Rows from block 10, named by matrix and row number. Each number is 50 + 10 x the weight over its row's rms, rounded and kept within 0 to 99. All counts start at 0. After the name is the row's rms in percent of the matrix's.
# convs0: expand pointwise conv (model.blocks.10.convs.0.weight, 192x48x1x1), inputs 0-47
convs0.22 110:51 51 34 54 47 39 46 53 59 58 30 56 44 51 60 59 56 60 69 47 28 48 48 62 40 58 43 46 45 61 36 50 56 48 27 61 48 57 69 66 42 38 43 46 58 36 45 50
convs0.23 102:43 71 56 34 51 39 40 42 47 57 44 49 53 67 52 54 46 58 51 60 39 49 41 66 35 51 39 42 43 66 52 61 51 57 46 41 43 57 51 70 45 38 73 57 35 43 61 55
convs0.24 099:61 64 56 53 52 52 54 49 45 54 49 35 41 44 64 47 39 55 79 44 65 39 56 32 50 57 42 59 49 45 42 52 38 46 49 53 47 68 37 56 53 36 67 60 55 67 35 49
convs0.25 103:54 49 57 63 50 51 54 50 57 48 26 24 44 50 50 48 55 39 69 38 52 63 49 49 40 49 46 58 39 46 43 64 57 47 74 52 61 57 41 38 29 50 52 56 40 45 41 61
convs0.26 093:51 49 52 47 53 51 56 46 68 46 67 60 36 37 56 72 55 31 48 44 44 52 64 55 60 47 40 44 56 48 26 59 43 65 46 54 59 54 32 47 46 51 39 53 65 64 40 56
convs0.27 097:52 31 46 33 46 65 59 44 38 44 60 62 50 72 57 38 56 52 56 69 57 38 56 36 54 55 59 53 55 51 45 51 35 53 45 62 32 54 48 29 54 56 40 56 45 45 62 60
convs0.28 099:41 52 30 23 45 38 39 45 62 37 64 56 38 73 41 49 59 49 51 43 42 44 56 56 34 38 56 41 43 42 52 56 52 60 64 57 51 41 50 57 41 53 56 46 63 60 52 40
convs0.29 104:49 54 58 40 46 51 44 42 43 50 74 50 47 39 51 58 69 45 53 66 65 57 40 41 42 53 46 65 40 36 41 45 51 63 43 53 53 54 40 38 49 39 65 59 73 60 40 63
convs0.30 105:50 24 48 57 38 62 47 44 33 58 59 51 54 63 54 45 62 36 63 63 50 43 64 38 56 46 56 66 33 47 46 46 44 42 38 66 40 47 42 41 49 58 57 46 63 42 48 34
convs0.31 106:63 54 48 49 49 38 51 54 50 63 62 35 49 45 54 70 60 53 37 38 67 57 39 43 43 64 32 44 52 73 58 58 48 38 45 59 56 39 44 48 42 46 50 37 41 70 42 40
convs0.32 112:53 56 52 44 49 51 56 53 77 47 46 48 47 45 45 54 62 50 52 42 47 45 52 49 46 41 53 57 68 49 32 53 42 75 40 59 39 48 34 56 65 78 50 50 67 59 46 58
convs0.33 116:45 54 56 54 63 32 45 49 55 30 48 59 39 42 52 45 52 60 47 40 53 44 55 46 43 46 54 52 36 70 50 60 73 53 46 45 46 42 58 47 42 37 57 31 33 48 75 55
convs0.34 106:49 58 31 46 58 49 50 45 50 50 40 59 47 64 56 66 65 44 53 70 27 36 48 46 46 43 57 60 71 47 60 54 39 32 52 52 50 59 47 64 52 49 29 55 59 56 52 49
convs0.35 109:49 49 37 58 57 32 53 51 70 41 53 55 35 43 36 52 38 47 44 62 58 44 55 31 57 50 62 61 56 45 54 38 56 52 66 50 51 43 57 66 31 39 49 56 68 37 61 61
convs0.36 092:53 50 60 38 59 41 45 53 55 40 52 37 42 62 54 53 51 64 62 38 43 40 48 41 45 31 41 52 32 61 51 48 59 23 41 51 64 33 60 52 56 43 47 38 69 51 41 49
convs0.37 104:42 37 54 49 55 73 51 65 54 49 48 38 47 44 50 33 56 45 47 47 54 72 46 60 47 54 65 45 59 60 49 44 39 39 48 52 68 48 35 52 49 58 44 51 39 39 31 75
convs0.38 084:54 45 55 48 48 48 61 32 60 52 21 49 40 51 53 48 47 54 60 57 39 44 45 62 49 68 59 49 63 53 55 44 48 58 54 53 24 52 58 33 49 60 42 69 66 51 46 61
convs0.39 098:60 35 49 67 39 43 48 58 47 45 57 63 65 48 37 33 51 48 37 55 40 49 39 40 50 47 63 53 39 43 65 64 60 51 52 36 44 61 65 56 52 36 56 35 59 44 33 39
convs0.40 095:45 39 33 41 53 67 54 46 43 53 39 51 44 61 32 51 65 56 46 71 33 37 52 45 53 42 38 61 66 40 53 57 54 51 62 53 39 41 57 39 49 51 32 62 46 49 66 61
convs0.41 092:39 59 42 41 37 51 60 52 69 45 34 49 45 61 46 45 45 56 52 41 53 45 48 42 42 72 41 51 33 49 52 53 57 31 63 50 62 52 57 55 50 43 55 32 61 69 70 46
convs0.42 119:44 73 46 42 40 58 46 35 42 34 45 42 74 46 39 62 62 45 50 61 54 36 53 49 46 51 41 49 43 42 43 53 40 46 57 52 38 50 40 66 55 53 57 45 58 78 53 57
convs0.43 095:43 52 57 49 55 53 53 58 71 49 58 50 39 53 58 58 32 61 53 32 50 31 51 27 59 57 42 52 40 60 41 38 63 48 62 48 51 65 46 48 42 34 47 39 64 50 58 66
convs0.44 103:42 58 40 53 55 54 44 56 56 45 46 38 81 49 43 41 52 53 38 48 60 46 44 53 42 50 46 42 55 44 57 50 45 52 58 51 47 70 81 42 52 53 63 37 43 64 30 50
convs0.45 110:62 51 52 33 55 54 60 47 31 49 43 58 64 70 46 33 46 53 32 40 64 67 40 46 53 35 55 45 48 45 54 33 38 56 62 55 42 50 55 45 59 52 50 68 46 39 56 43
convs0.46 099:60 45 66 44 51 59 60 58 56 49 42 55 51 57 57 56 60 38 52 32 36 59 40 35 54 45 33 51 37 66 43 45 49 38 34 57 51 44 31 54 50 39 54 41 68 53 43 29
convs0.47 108:50 54 41 53 62 20 60 52 56 59 34 55 73 56 50 54 62 46 39 60 33 47 56 57 61 54 30 45 51 60 37 63 43 55 49 44 46 53 44 51 38 45 58 53 38 63 46 54
convs0.48 092:54 47 45 53 43 37 45 64 37 39 42 31 54 55 54 53 50 34 78 54 51 42 58 28 58 56 26 51 51 42 47 51 46 42 56 49 51 47 38 64 65 59 45 60 54 58 49 62
convs0.49 103:53 45 69 59 55 32 64 61 52 42 55 46 59 59 58 48 36 39 62 42 65 59 45 56 40 54 60 52 58 54 61 55 44 52 60 30 50 36 36 62 52 36 55 60 56 50 29 59
convs0.50 108:42 47 52 52 68 47 67 40 52 40 50 30 56 40 38 38 47 63 53 31 49 44 53 67 45 54 56 38 58 34 54 45 70 45 67 54 56 37 41 58 53 56 55 65 59 50 61 46
convs0.51 100:37 54 42 47 53 68 57 59 56 47 59 70 36 47 53 42 48 46 37 58 68 36 41 59 65 43 42 49 48 59 35 38 43 39 69 54 49 54 41 46 33 68 55 59 49 51 46 61
convs0.52 094:36 49 36 51 35 56 51 67 41 42 56 52 34 37 55 46 55 50 50 43 51 39 68 53 53 50 34 52 41 58 36 61 57 67 49 60 53 44 37 61 54 60 38 57 53 49 26 66
convs0.53 101:57 45 40 57 61 53 70 55 52 61 56 59 67 32 58 51 50 37 48 50 53 46 63 46 52 46 29 49 39 63 34 48 57 48 73 36 47 53 47 46 51 49 51 29 53 52 30 54
convs0.54 090:48 54 46 58 59 45 51 52 45 54 58 40 55 23 47 39 66 36 64 40 66 45 67 54 43 46 32 55 56 50 37 56 39 64 51 60 58 44 48 50 68 53 35 43 55 54 31 45
convs0.55 093:34 61 47 38 53 61 51 53 53 46 66 38 33 46 45 54 52 48 57 39 57 63 48 62 54 59 48 39 40 66 43 61 56 52 51 23 40 51 56 41 41 47 37 68 50 57 68 63
convs0.56 101:71 53 65 43 31 38 61 43 55 72 51 46 46 55 46 65 45 43 53 57 33 52 49 51 55 55 43 62 47 51 41 49 29 39 60 34 24 58 51 51 46 49 43 50 46 47 57 52
convs0.57 103:57 49 52 47 38 26 53 57 52 51 38 44 60 55 45 62 72 53 38 53 49 49 37 46 41 28 59 36 56 70 61 62 50 36 40 58 65 50 55 46 55 37 60 59 45 48 42 57
convs0.58 094:67 52 50 43 44 47 60 48 39 60 45 62 42 68 51 45 65 48 40 35 37 52 45 39 62 56 57 40 40 42 57 42 19 45 66 43 34 55 62 42 55 43 48 55 48 40 60 50
convs0.59 099:60 49 38 52 68 33 56 63 51 35 52 63 31 43 52 45 49 54 52 28 57 61 63 43 39 48 52 42 45 62 44 53 74 44 48 55 49 33 48 57 41 46 61 56 60 59 51 37
convs0.60 092:55 46 59 47 40 59 48 37 61 37 77 37 42 62 52 60 61 44 47 48 56 52 45 43 63 50 57 42 63 53 40 59 61 47 49 50 24 45 64 60 57 50 38 47 54 43 71 49
convs0.61 108:50 46 58 37 28 55 51 48 39 47 56 65 43 40 47 51 47 43 52 54 49 64 55 70 50 51 47 34 46 44 44 43 37 27 47 47 69 53 54 37 60 62 59 47 40 51 62 74
convs0.62 095:30 49 55 42 58 42 38 41 59 51 67 51 36 45 52 60 48 34 55 52 51 55 49 57 57 46 25 57 53 62 47 56 47 40 59 47 35 61 58 53 45 61 40 38 42 74 57 64
convs0.63 106:56 58 56 49 35 55 62 56 46 30 45 61 65 54 65 35 49 73 39 42 48 47 42 64 44 57 64 49 45 42 39 35 53 50 40 43 54 52 69 45 52 57 54 28 42 59 52 43
convs0.64 112:35 45 49 53 30 63 51 54 44 51 65 47 39 59 46 51 30 42 60 30 68 44 35 43 59 66 58 56 50 55 53 52 63 50 57 66 53 52 53 49 56 45 44 64 60 36 50 33
convs0.65 106:31 55 47 51 47 50 41 57 56 45 54 50 50 63 56 43 45 58 57 72 68 40 36 52 71 60 49 61 39 61 61 52 58 46 57 47 46 53 54 61 61 33 72 34 41 38 48 50
convs0.66 100:63 45 47 44 61 48 50 59 56 42 49 44 53 55 50 42 32 56 46 64 46 34 31 57 58 47 61 48 42 31 61 45 53 55 46 61 51 78 41 68 45 31 62 49 53 46 52 34
convs0.67 109:45 42 44 61 36 58 59 55 46 41 49 53 45 42 38 64 59 39 51 40 49 38 70 75 38 49 38 54 48 57 55 60 39 41 57 41 62 34 34 53 58 48 60 42 45 66 50 63
convs0.68 100:60 56 31 52 37 49 62 51 45 66 43 54 54 52 55 43 29 62 41 49 53 36 49 46 59 61 39 42 44 56 60 40 67 51 67 53 53 64 67 50 47 50 45 35 50 42 31 35
convs0.69 096:41 43 73 40 43 58 71 64 56 54 46 43 50 55 62 55 47 43 45 51 49 48 63 52 43 47 51 47 57 67 41 59 55 38 66 62 68 60 60 48 41 45 40 23 57 50 44 40
convs0.70 099:60 60 76 73 42 51 53 52 58 54 42 43 70 62 57 38 50 39 50 56 47 55 54 57 50 54 50 48 59 56 60 50 66 25 55 40 33 53 43 52 43 34 54 41 49 48 45 42
convs0.71 098:39 63 63 48 53 49 59 45 45 48 55 38 42 57 69 38 38 43 37 42 56 55 52 36 57 40 55 59 39 54 60 50 47 47 48 52 57 53 48 65 66 55 62 20 67 41 50 65
convs0.72 094:49 58 42 39 55 42 60 51 45 48 63 32 46 43 71 66 60 46 63 42 61 50 54 46 39 58 33 53 32 46 42 49 41 62 60 54 60 56 34 65 51 54 52 64 66 43 52 62
convs0.73 102:57 44 58 47 33 58 62 45 51 39 22 57 39 57 48 47 51 54 44 48 36 54 41 65 65 70 42 38 57 53 41 49 65 33 36 52 44 56 60 56 43 50 38 56 63 42 46 52
convs0.74 091:35 42 42 56 57 51 31 45 41 36 53 57 24 48 44 37 61 43 44 50 45 58 37 48 34 58 46 66 52 56 48 61 64 45 53 36 54 56 41 44 54 43 48 61 50 55 54 77
convs0.75 102:52 49 60 49 41 57 50 40 51 57 35 34 33 59 63 45 50 57 53 47 30 64 43 54 59 29 57 53 53 59 32 45 45 67 63 50 47 62 64 51 64 49 36 44 57 51 42 67
convs0.76 104:62 49 65 51 61 36 60 53 61 51 38 59 44 52 47 61 44 41 41 54 36 66 45 51 45 62 62 46 35 51 36 28 50 44 55 46 25 55 60 67 56 58 57 39 58 63 51 52
convs0.77 091:51 48 45 57 64 59 40 43 60 50 66 59 49 51 48 51 42 41 54 34 45 42 56 52 27 61 60 45 57 50 63 47 73 41 61 52 41 57 63 50 42 37 44 60 58 50 74 35
convs0.78 098:58 44 71 62 42 48 59 55 49 50 63 40 39 59 50 65 56 50 59 40 37 65 68 27 52 57 48 55 54 50 55 42 51 49 63 54 55 42 34 45 57 47 60 52 56 52 20 49
convs0.79 107:56 37 38 51 48 37 56 63 47 44 37 45 67 65 52 27 54 71 37 50 57 41 44 55 57 37 55 55 69 53 50 61 66 52 50 55 35 56 54 40 39 45 49 44 35 46 58 63
convs0.80 102:38 45 35 44 46 59 53 47 65 30 62 44 45 26 36 51 61 35 40 44 55 60 47 58 42 58 64 37 40 38 52 50 54 65 51 53 44 63 57 51 58 44 70 58 50 57 37 52
convs0.81 085:51 30 56 44 48 68 69 67 57 57 59 52 40 52 65 51 31 55 56 53 60 54 61 38 59 56 52 53 38 44 45 53 64 46 56 62 57 52 38 53 32 46 53 26 64 52 48 53
convs0.82 100:47 55 36 46 50 46 17 36 48 44 43 58 47 48 57 43 46 37 54 38 51 51 61 75 39 60 61 55 68 64 57 50 47 42 51 35 49 40 61 37 40 54 48 48 53 57 62 53
convs0.83 106:49 50 49 49 64 44 49 54 47 58 31 49 56 43 39 39 66 37 53 58 44 68 54 42 44 52 34 53 39 58 33 26 56 52 43 54 33 68 45 43 50 56 60 55 49 51 29 39
convs0.84 100:57 37 67 54 44 44 43 47 43 48 50 36 37 57 46 32 56 60 35 61 52 53 59 53 66 58 51 43 40 39 50 34 45 41 44 63 50 56 46 46 27 64 55 75 47 43 57 57
convs0.85 109:51 40 43 55 53 57 44 51 74 47 40 30 48 41 37 62 47 57 54 53 45 28 60 29 61 59 40 42 44 53 43 54 53 47 56 71 43 46 63 50 42 39 46 54 63 37 59 54
convs0.86 072:59 56 43 54 34 58 48 33 58 68 47 28 41 44 52 50 54 61 37 39 46 53 56 56 36 75 65 52 47 63 58 48 63 53 55 45 42 42 48 43 48 65 61 62 41 60 61 59
convs0.87 104:59 63 40 37 43 69 53 40 58 37 37 38 60 45 39 60 50 39 35 48 51 26 59 62 46 54 53 45 40 55 36 44 48 58 52 77 50 53 39 49 56 52 58 44 63 51 44 59
convs0.88 108:39 38 41 43 57 52 59 31 46 62 23 34 50 45 47 32 63 54 34 53 67 51 35 62 49 43 45 50 38 54 55 60 41 58 46 54 45 53 66 38 63 51 59 48 50 56 43 44
convs0.89 084:38 39 69 44 42 69 57 57 57 51 51 39 50 48 48 64 50 42 29 48 59 55 65 42 57 48 42 49 58 61 33 53 42 45 56 52 61 51 38 60 40 53 72 29 51 42 39 53
convs0.90 097:40 43 56 69 43 33 51 54 63 64 45 56 51 55 62 50 48 50 63 69 56 30 44 46 58 49 59 48 45 62 62 55 30 55 60 44 46 49 50 41 36 50 27 47 34 56 56 57
convs0.91 110:32 39 57 54 21 50 34 46 58 41 61 47 53 52 45 58 33 55 59 41 57 49 74 49 69 49 55 56 44 45 40 54 55 44 44 41 35 45 49 46 52 35 37 59 60 49 54 44
convs0.92 084:45 47 46 45 67 61 64 48 53 48 64 43 33 41 51 52 45 44 48 59 49 33 68 30 54 57 25 49 53 34 46 69 61 53 58 50 63 46 44 58 38 51 42 46 60 46 44 57
convs0.93 098:50 47 49 51 39 60 42 69 56 45 37 50 35 36 38 58 60 48 53 48 66 31 68 45 44 57 36 57 70 50 46 42 61 69 63 49 51 48 40 41 54 58 38 46 59 49 58 39
convs0.94 107:60 51 50 54 28 47 45 56 55 62 58 37 59 52 66 53 51 29 58 57 43 49 52 42 48 46 45 62 57 34 49 36 18 40 46 41 51 36 62 38 39 51 50 46 51 56 51 61
convs0.95 100:45 56 53 64 38 55 50 60 39 36 55 33 51 46 60 54 55 34 36 43 83 65 56 48 52 61 34 52 50 42 50 58 58 46 42 39 42 47 60 52 41 54 57 35 52 62 52 38
convs0.96 091:51 59 47 47 43 52 46 53 56 35 40 56 39 49 44 59 67 45 63 51 29 34 42 64 62 49 49 58 61 52 58 42 42 46 60 64 43 33 52 29 50 60 52 74 63 50 48 45
convs0.97 105:53 64 45 46 48 76 44 37 52 41 62 30 31 47 48 48 44 47 51 36 57 40 55 47 35 54 45 55 47 59 43 44 58 62 56 51 52 46 59 37 39 43 60 64 47 42 66 72
convs0.98 094:45 84 41 53 51 47 48 48 61 53 56 38 58 49 43 64 49 45 48 56 52 50 48 33 48 58 45 40 49 62 57 52 61 61 43 36 69 51 45 46 26 54 55 34 36 38 49 42
convs0.99 079:51 52 40 44 38 58 50 61 51 46 60 46 25 70 48 43 59 37 49 45 42 36 51 54 46 54 66 49 50 44 44 60 51 74 57 60 33 46 51 28 38 64 53 53 53 56 62 49
convs0.100 097:62 64 46 36 59 53 55 52 58 44 42 35 51 41 50 60 43 39 57 28 53 38 53 35 47 60 28 53 52 36 33 45 45 41 67 51 39 42 41 59 50 59 47 51 69 47 56 63
convs0.101 090:52 50 47 60 45 46 55 57 53 32 74 50 49 49 54 49 59 41 60 46 43 34 45 43 43 56 73 52 49 53 31 49 41 66 61 51 41 52 33 26 40 52 41 39 44 54 63 55
convs0.102 087:60 54 36 57 45 48 50 59 41 38 39 34 45 55 54 39 51 37 52 47 59 48 47 61 46 62 63 64 67 51 53 55 44 51 45 42 26 54 60 47 62 51 31 73 47 46 55 69
convs0.103 105:51 40 58 61 51 31 48 53 42 63 62 69 41 47 57 50 49 51 71 50 52 39 44 49 60 53 66 61 35 59 40 53 41 40 61 47 32 70 42 61 34 57 43 51 57 48 39 46
convs0.104 085:47 48 53 34 47 52 43 73 60 63 47 44 50 44 51 41 55 48 45 52 69 44 51 52 73 45 47 64 49 54 41 36 50 39 54 69 60 48 36 71 47 50 56 49 41 44 27 43
convs0.105 096:52 36 42 48 51 35 68 59 44 65 37 45 51 52 52 55 59 51 45 51 20 39 59 60 40 60 57 52 33 40 53 47 39 54 42 54 44 34 62 47 56 42 52 41 56 73 47 45
convs0.106 105:54 59 41 36 57 47 56 44 50 47 62 39 42 42 48 43 35 66 42 39 76 46 41 51 37 39 55 39 53 45 51 55 70 48 61 62 65 36 53 49 42 40 64 39 35 43 56 45
convs0.107 081:60 47 52 60 37 42 38 30 44 52 39 47 36 57 66 50 43 31 50 46 40 45 43 60 54 58 54 55 55 67 49 53 37 46 61 56 32 33 36 26 52 49 59 58 51 63 54 55
convs0.108 110:40 61 71 55 44 71 61 37 45 50 61 56 45 47 67 39 41 37 51 49 62 53 57 32 53 59 54 59 38 37 47 41 36 44 60 44 54 61 66 63 59 37 50 56 44 51 43 43
convs0.109 105:49 62 44 52 63 50 59 50 33 39 39 35 51 55 37 64 53 43 32 63 70 52 64 46 41 53 39 31 51 53 36 47 44 57 44 49 47 45 42 62 33 53 63 61 55 67 46 58
convs0.110 106:41 71 44 33 60 53 60 41 34 48 67 46 54 43 39 44 61 71 52 51 56 54 44 41 48 50 49 56 41 40 59 29 59 46 54 54 55 63 60 64 41 33 67 48 48 55 55 42
convs0.111 110:38 48 33 31 49 57 53 44 53 50 52 50 51 52 63 58 53 77 54 36 59 42 43 54 28 50 53 62 38 36 56 43 56 57 63 47 61 51 65 56 60 61 63 43 64 53 40 42
convs0.112 102:52 57 59 39 41 51 42 62 44 55 57 37 47 61 60 50 51 47 38 45 54 40 45 52 33 58 53 73 59 35 51 53 33 77 52 72 62 51 48 50 48 39 50 49 63 48 60 40
convs0.113 096:46 37 43 54 53 47 64 50 61 31 65 52 47 47 57 51 60 54 51 51 33 45 54 56 42 59 54 47 48 57 43 45 70 28 62 48 84 58 54 48 46 42 40 65 55 50 58 42
convs0.114 097:56 63 37 55 36 56 40 24 55 48 37 26 34 45 66 55 38 36 41 37 54 52 67 53 53 54 57 49 41 57 58 42 47 50 67 45 43 59 56 42 53 50 53 52 46 63 47 60
convs0.115 127:61 38 55 35 47 52 46 32 42 62 38 42 44 62 63 49 72 56 51 25 66 48 46 54 63 45 51 52 52 50 43 59 57 48 33 74 55 58 48 43 41 43 40 54 51 51 54 59
convs0.116 106:40 56 44 56 54 53 40 56 27 68 59 52 65 67 66 61 64 33 54 58 56 37 47 46 51 45 39 50 44 47 59 64 47 32 46 40 36 40 53 46 56 50 62 56 44 39 56 39
convs0.117 090:57 46 48 70 56 52 57 62 47 34 54 41 46 55 48 71 41 54 59 43 48 39 56 32 60 43 43 56 53 45 40 63 54 31 63 59 65 59 35 38 49 44 34 59 64 55 52 40
convs0.118 113:46 51 31 40 34 38 44 55 60 64 53 41 43 42 38 45 57 21 60 46 54 58 53 42 53 65 52 64 56 49 55 51 55 50 72 46 47 56 42 52 62 60 58 51 34 64 59 54
convs0.119 079:43 56 55 40 45 55 67 44 45 38 66 36 58 51 49 41 44 45 40 44 76 38 40 52 39 48 48 45 53 39 50 60 66 59 60 48 49 40 38 58 43 35 44 40 67 35 40 38
convs0.120 099:48 44 57 48 45 51 48 58 58 55 57 45 33 41 46 65 39 43 41 45 51 33 60 28 57 49 35 54 44 50 61 67 53 65 63 56 53 33 34 52 48 49 43 36 58 42 64 30
convs0.121 097:44 45 32 47 43 47 55 53 48 37 56 40 36 38 34 55 48 50 44 58 33 61 44 55 39 52 68 64 55 65 32 61 66 42 59 45 40 71 47 41 51 51 37 47 55 57 62 51
convs0.122 094:73 49 42 40 61 31 52 54 60 38 55 53 46 51 36 47 41 63 63 44 36 43 45 52 49 45 47 53 38 52 59 46 63 56 54 50 36 57 64 47 60 51 45 57 45 44 51 84
convs0.123 099:57 44 58 51 43 40 53 38 73 36 69 46 52 56 39 50 58 30 56 36 63 48 65 58 57 43 28 43 49 58 49 49 46 59 66 57 41 55 46 42 58 58 38 32 49 61 53 50
convs0.124 107:60 45 38 65 50 50 48 50 53 58 42 34 39 47 38 49 54 55 44 71 36 57 51 41 57 65 55 45 50 52 58 42 58 47 60 53 64 26 43 41 45 68 54 56 27 56 64 58
convs0.125 108:45 42 38 54 38 50 59 55 32 56 42 47 44 40 51 45 53 53 46 46 68 50 46 68 58 51 45 41 53 34 48 38 30 51 54 35 56 49 47 29 51 71 66 65 59 48 58 65
convs0.126 092:38 54 49 56 49 62 68 66 53 48 58 43 51 51 28 52 43 58 51 45 45 29 66 38 73 44 64 58 51 44 43 50 50 54 39 45 44 35 44 54 59 49 52 65 50 66 34 56
convs0.127 099:37 45 55 49 60 43 44 63 59 45 40 34 52 76 52 44 18 60 49 44 50 51 59 48 40 46 42 49 40 65 50 53 53 66 55 46 64 47 46 65 44 60 41 40 52 39 38 49
convs0.128 101:44 55 45 54 49 55 56 65 46 35 51 46 44 38 52 50 63 40 43 45 54 40 60 56 68 45 40 38 48 71 44 62 45 65 55 43 66 24 38 55 51 64 50 37 46 47 34 59
convs0.129 114:55 56 46 68 38 51 61 49 56 39 45 29 44 48 43 63 39 61 45 53 48 56 39 49 60 62 46 59 53 49 48 52 62 38 74 26 49 63 42 48 60 50 50 51 50 38 57 72
convs0.130 091:45 61 33 61 37 59 45 46 56 72 38 61 47 49 54 49 50 42 62 53 46 57 56 50 58 58 52 48 49 74 63 64 43 42 54 38 43 47 63 30 40 52 42 62 47 49 56 72
convs0.131 105:55 63 35 49 48 62 55 41 62 40 53 50 48 40 54 54 47 42 54 39 60 39 63 37 63 55 33 27 47 57 36 43 53 45 60 51 37 36 42 45 41 61 47 51 68 66 47 67
convs0.132 090:60 42 46 63 48 58 62 53 39 34 62 53 54 41 59 43 47 61 47 57 67 41 46 62 55 42 57 42 39 46 66 45 41 53 56 36 36 48 41 35 52 74 64 54 32 59 53 41
convs0.133 087:35 72 61 36 55 54 64 54 70 50 55 61 44 62 45 49 47 60 50 43 67 53 45 53 54 39 31 53 39 46 48 45 54 52 54 46 63 61 32 54 73 40 51 34 56 49 45 57
convs0.134 094:49 46 65 47 46 44 63 57 46 35 55 54 41 43 43 67 45 30 63 38 51 67 40 40 57 62 39 38 46 61 28 56 53 62 57 37 46 59 46 53 52 39 58 49 58 54 52 72
convs0.135 096:44 36 45 42 46 41 49 49 52 51 67 50 53 56 45 45 49 57 26 60 73 54 48 49 37 59 57 54 61 50 50 64 64 55 62 62 67 51 49 67 40 49 53 38 50 24 43 51
convs0.136 103:39 43 59 57 61 42 35 56 58 73 57 57 41 49 44 67 62 52 39 60 51 45 41 52 60 46 60 66 46 46 57 58 39 39 50 35 35 43 45 38 56 51 53 36 57 70 55 35
convs0.137 114:54 32 37 35 45 38 52 51 36 60 69 65 56 69 59 56 59 50 51 42 55 58 53 46 37 37 37 57 68 49 61 59 41 45 60 58 52 56 42 38 45 39 59 55 68 55 45 43
convs0.138 110:57 68 35 64 38 54 52 35 47 50 72 43 34 53 47 51 57 36 64 58 53 52 65 40 43 55 56 64 42 45 40 36 61 66 47 51 61 46 60 64 45 58 40 53 39 46 39 48
convs0.139 102:59 44 41 61 34 39 47 47 42 46 57 47 53 52 55 47 35 47 73 48 38 52 67 63 53 55 41 57 37 59 58 48 39 61 48 80 51 50 59 62 61 47 56 46 36 59 63 48
convs0.140 095:55 44 43 44 37 38 46 44 42 54 52 57 41 57 45 46 36 47 55 46 52 65 44 54 41 44 43 45 53 59 65 60 74 53 60 43 45 40 53 13 42 43 53 70 53 45 52 61
convs0.141 091:45 46 46 59 48 50 56 46 52 55 70 32 46 41 62 49 54 40 39 55 71 35 52 62 63 57 54 61 47 37 60 40 51 57 58 44 60 37 31 63 39 52 60 40 68 44 43 38
convs0.142 083:42 71 55 38 63 58 67 49 56 46 63 50 48 56 50 50 43 37 63 40 53 35 66 51 43 36 45 48 48 53 47 39 65 40 57 68 50 39 38 48 39 54 50 63 66 66 50 58
convs0.143 107:44 47 38 41 59 51 48 48 66 39 53 49 43 51 40 53 44 33 49 51 48 55 60 53 42 38 36 61 63 57 49 71 65 55 63 46 44 40 63 51 41 60 21 46 32 42 44 56
convs0.144 089:52 59 60 60 43 40 56 57 60 67 52 67 58 59 51 58 49 48 38 59 37 52 49 47 59 44 52 36 23 66 51 52 37 39 65 64 34 58 44 57 68 54 48 42 41 54 49 41
convs0.145 099:47 63 52 59 42 44 43 31 67 40 45 52 58 51 52 40 44 52 54 49 34 43 61 62 62 52 51 53 35 39 34 41 49 48 69 65 43 54 45 41 41 65 26 65 47 42 55 47
convs0.146 102:43 76 57 38 39 52 57 52 62 56 45 50 61 36 62 47 51 47 39 45 45 46 59 52 42 45 32 44 40 54 28 56 58 46 45 50 52 34 49 44 38 57 49 44 54 56 24 66
convs0.147 085:39 40 37 56 55 37 55 37 60 32 60 46 50 61 40 49 78 40 56 45 54 62 60 58 39 50 66 58 64 45 46 52 51 51 65 44 40 36 49 47 52 70 37 61 51 58 53 51
convs0.148 093:64 45 44 58 43 39 36 54 45 69 58 50 45 54 57 40 64 51 49 47 42 71 44 39 46 34 52 47 52 61 56 66 31 38 61 44 36 45 59 53 56 44 61 70 47 54 63 61
convs0.149 102:31 43 61 58 56 54 54 54 54 54 49 54 47 46 45 45 42 39 56 71 56 42 60 72 54 35 45 57 51 58 44 48 48 53 66 37 27 61 51 48 48 50 23 62 51 49 61 63
convs0.150 108:64 57 43 50 44 48 57 49 49 52 43 53 53 43 57 59 48 62 52 50 44 61 48 41 33 73 62 42 36 55 45 47 65 57 28 53 26 41 53 57 52 56 31 36 65 44 48 38
convs0.151 124:48 42 48 49 52 57 52 68 57 52 51 31 56 62 40 41 40 61 39 40 62 44 37 40 53 60 57 37 43 50 56 34 45 59 68 56 52 32 25 50 51 60 56 43 44 59 38 39
convs0.152 097:44 44 57 59 46 67 70 67 51 46 50 55 50 61 48 38 59 43 47 41 70 52 45 60 64 46 54 70 40 68 59 39 46 40 56 49 54 52 53 58 64 40 52 37 41 64 67 53
convs0.153 117:52 55 22 44 43 38 59 44 56 48 54 40 58 60 48 49 58 54 65 43 46 53 56 55 66 49 41 54 49 55 45 48 36 54 53 25 47 38 61 71 57 44 46 28 53 60 61 40
convs0.154 101:33 66 37 54 53 63 63 67 50 48 53 57 62 50 55 53 48 64 57 41 56 47 50 33 49 60 60 47 37 45 55 25 68 35 49 51 61 55 51 43 51 48 62 34 45 53 61 62
convs0.155 088:59 58 51 64 42 51 54 47 58 45 67 62 56 51 47 59 55 46 56 55 50 59 26 56 52 42 44 55 69 55 58 44 36 43 51 46 41 26 64 43 66 43 34 61 33 58 55 59
convs0.156 099:30 66 66 60 41 51 63 54 50 56 50 53 40 63 44 35 51 47 43 50 50 45 66 64 47 38 41 60 49 53 31 52 56 56 55 42 36 34 45 56 47 47 53 39 62 66 48 71
convs0.157 100:37 48 38 61 54 57 59 36 46 59 41 52 61 63 52 42 60 54 37 66 40 35 59 55 52 71 55 49 34 47 44 54 32 39 56 74 38 34 47 39 53 45 44 50 55 58 49 51
convs0.158 109:46 57 66 59 56 47 49 65 40 29 47 29 46 46 46 54 58 55 46 38 60 42 53 59 65 57 50 38 52 43 41 48 52 52 57 45 63 38 36 35 67 35 59 44 40 63 36 58
convs0.159 093:52 58 56 38 56 48 57 47 61 42 49 40 77 31 47 39 60 51 59 46 75 45 56 33 51 44 21 57 51 42 50 51 39 57 47 34 50 57 56 51 63 50 46 55 45 51 48 45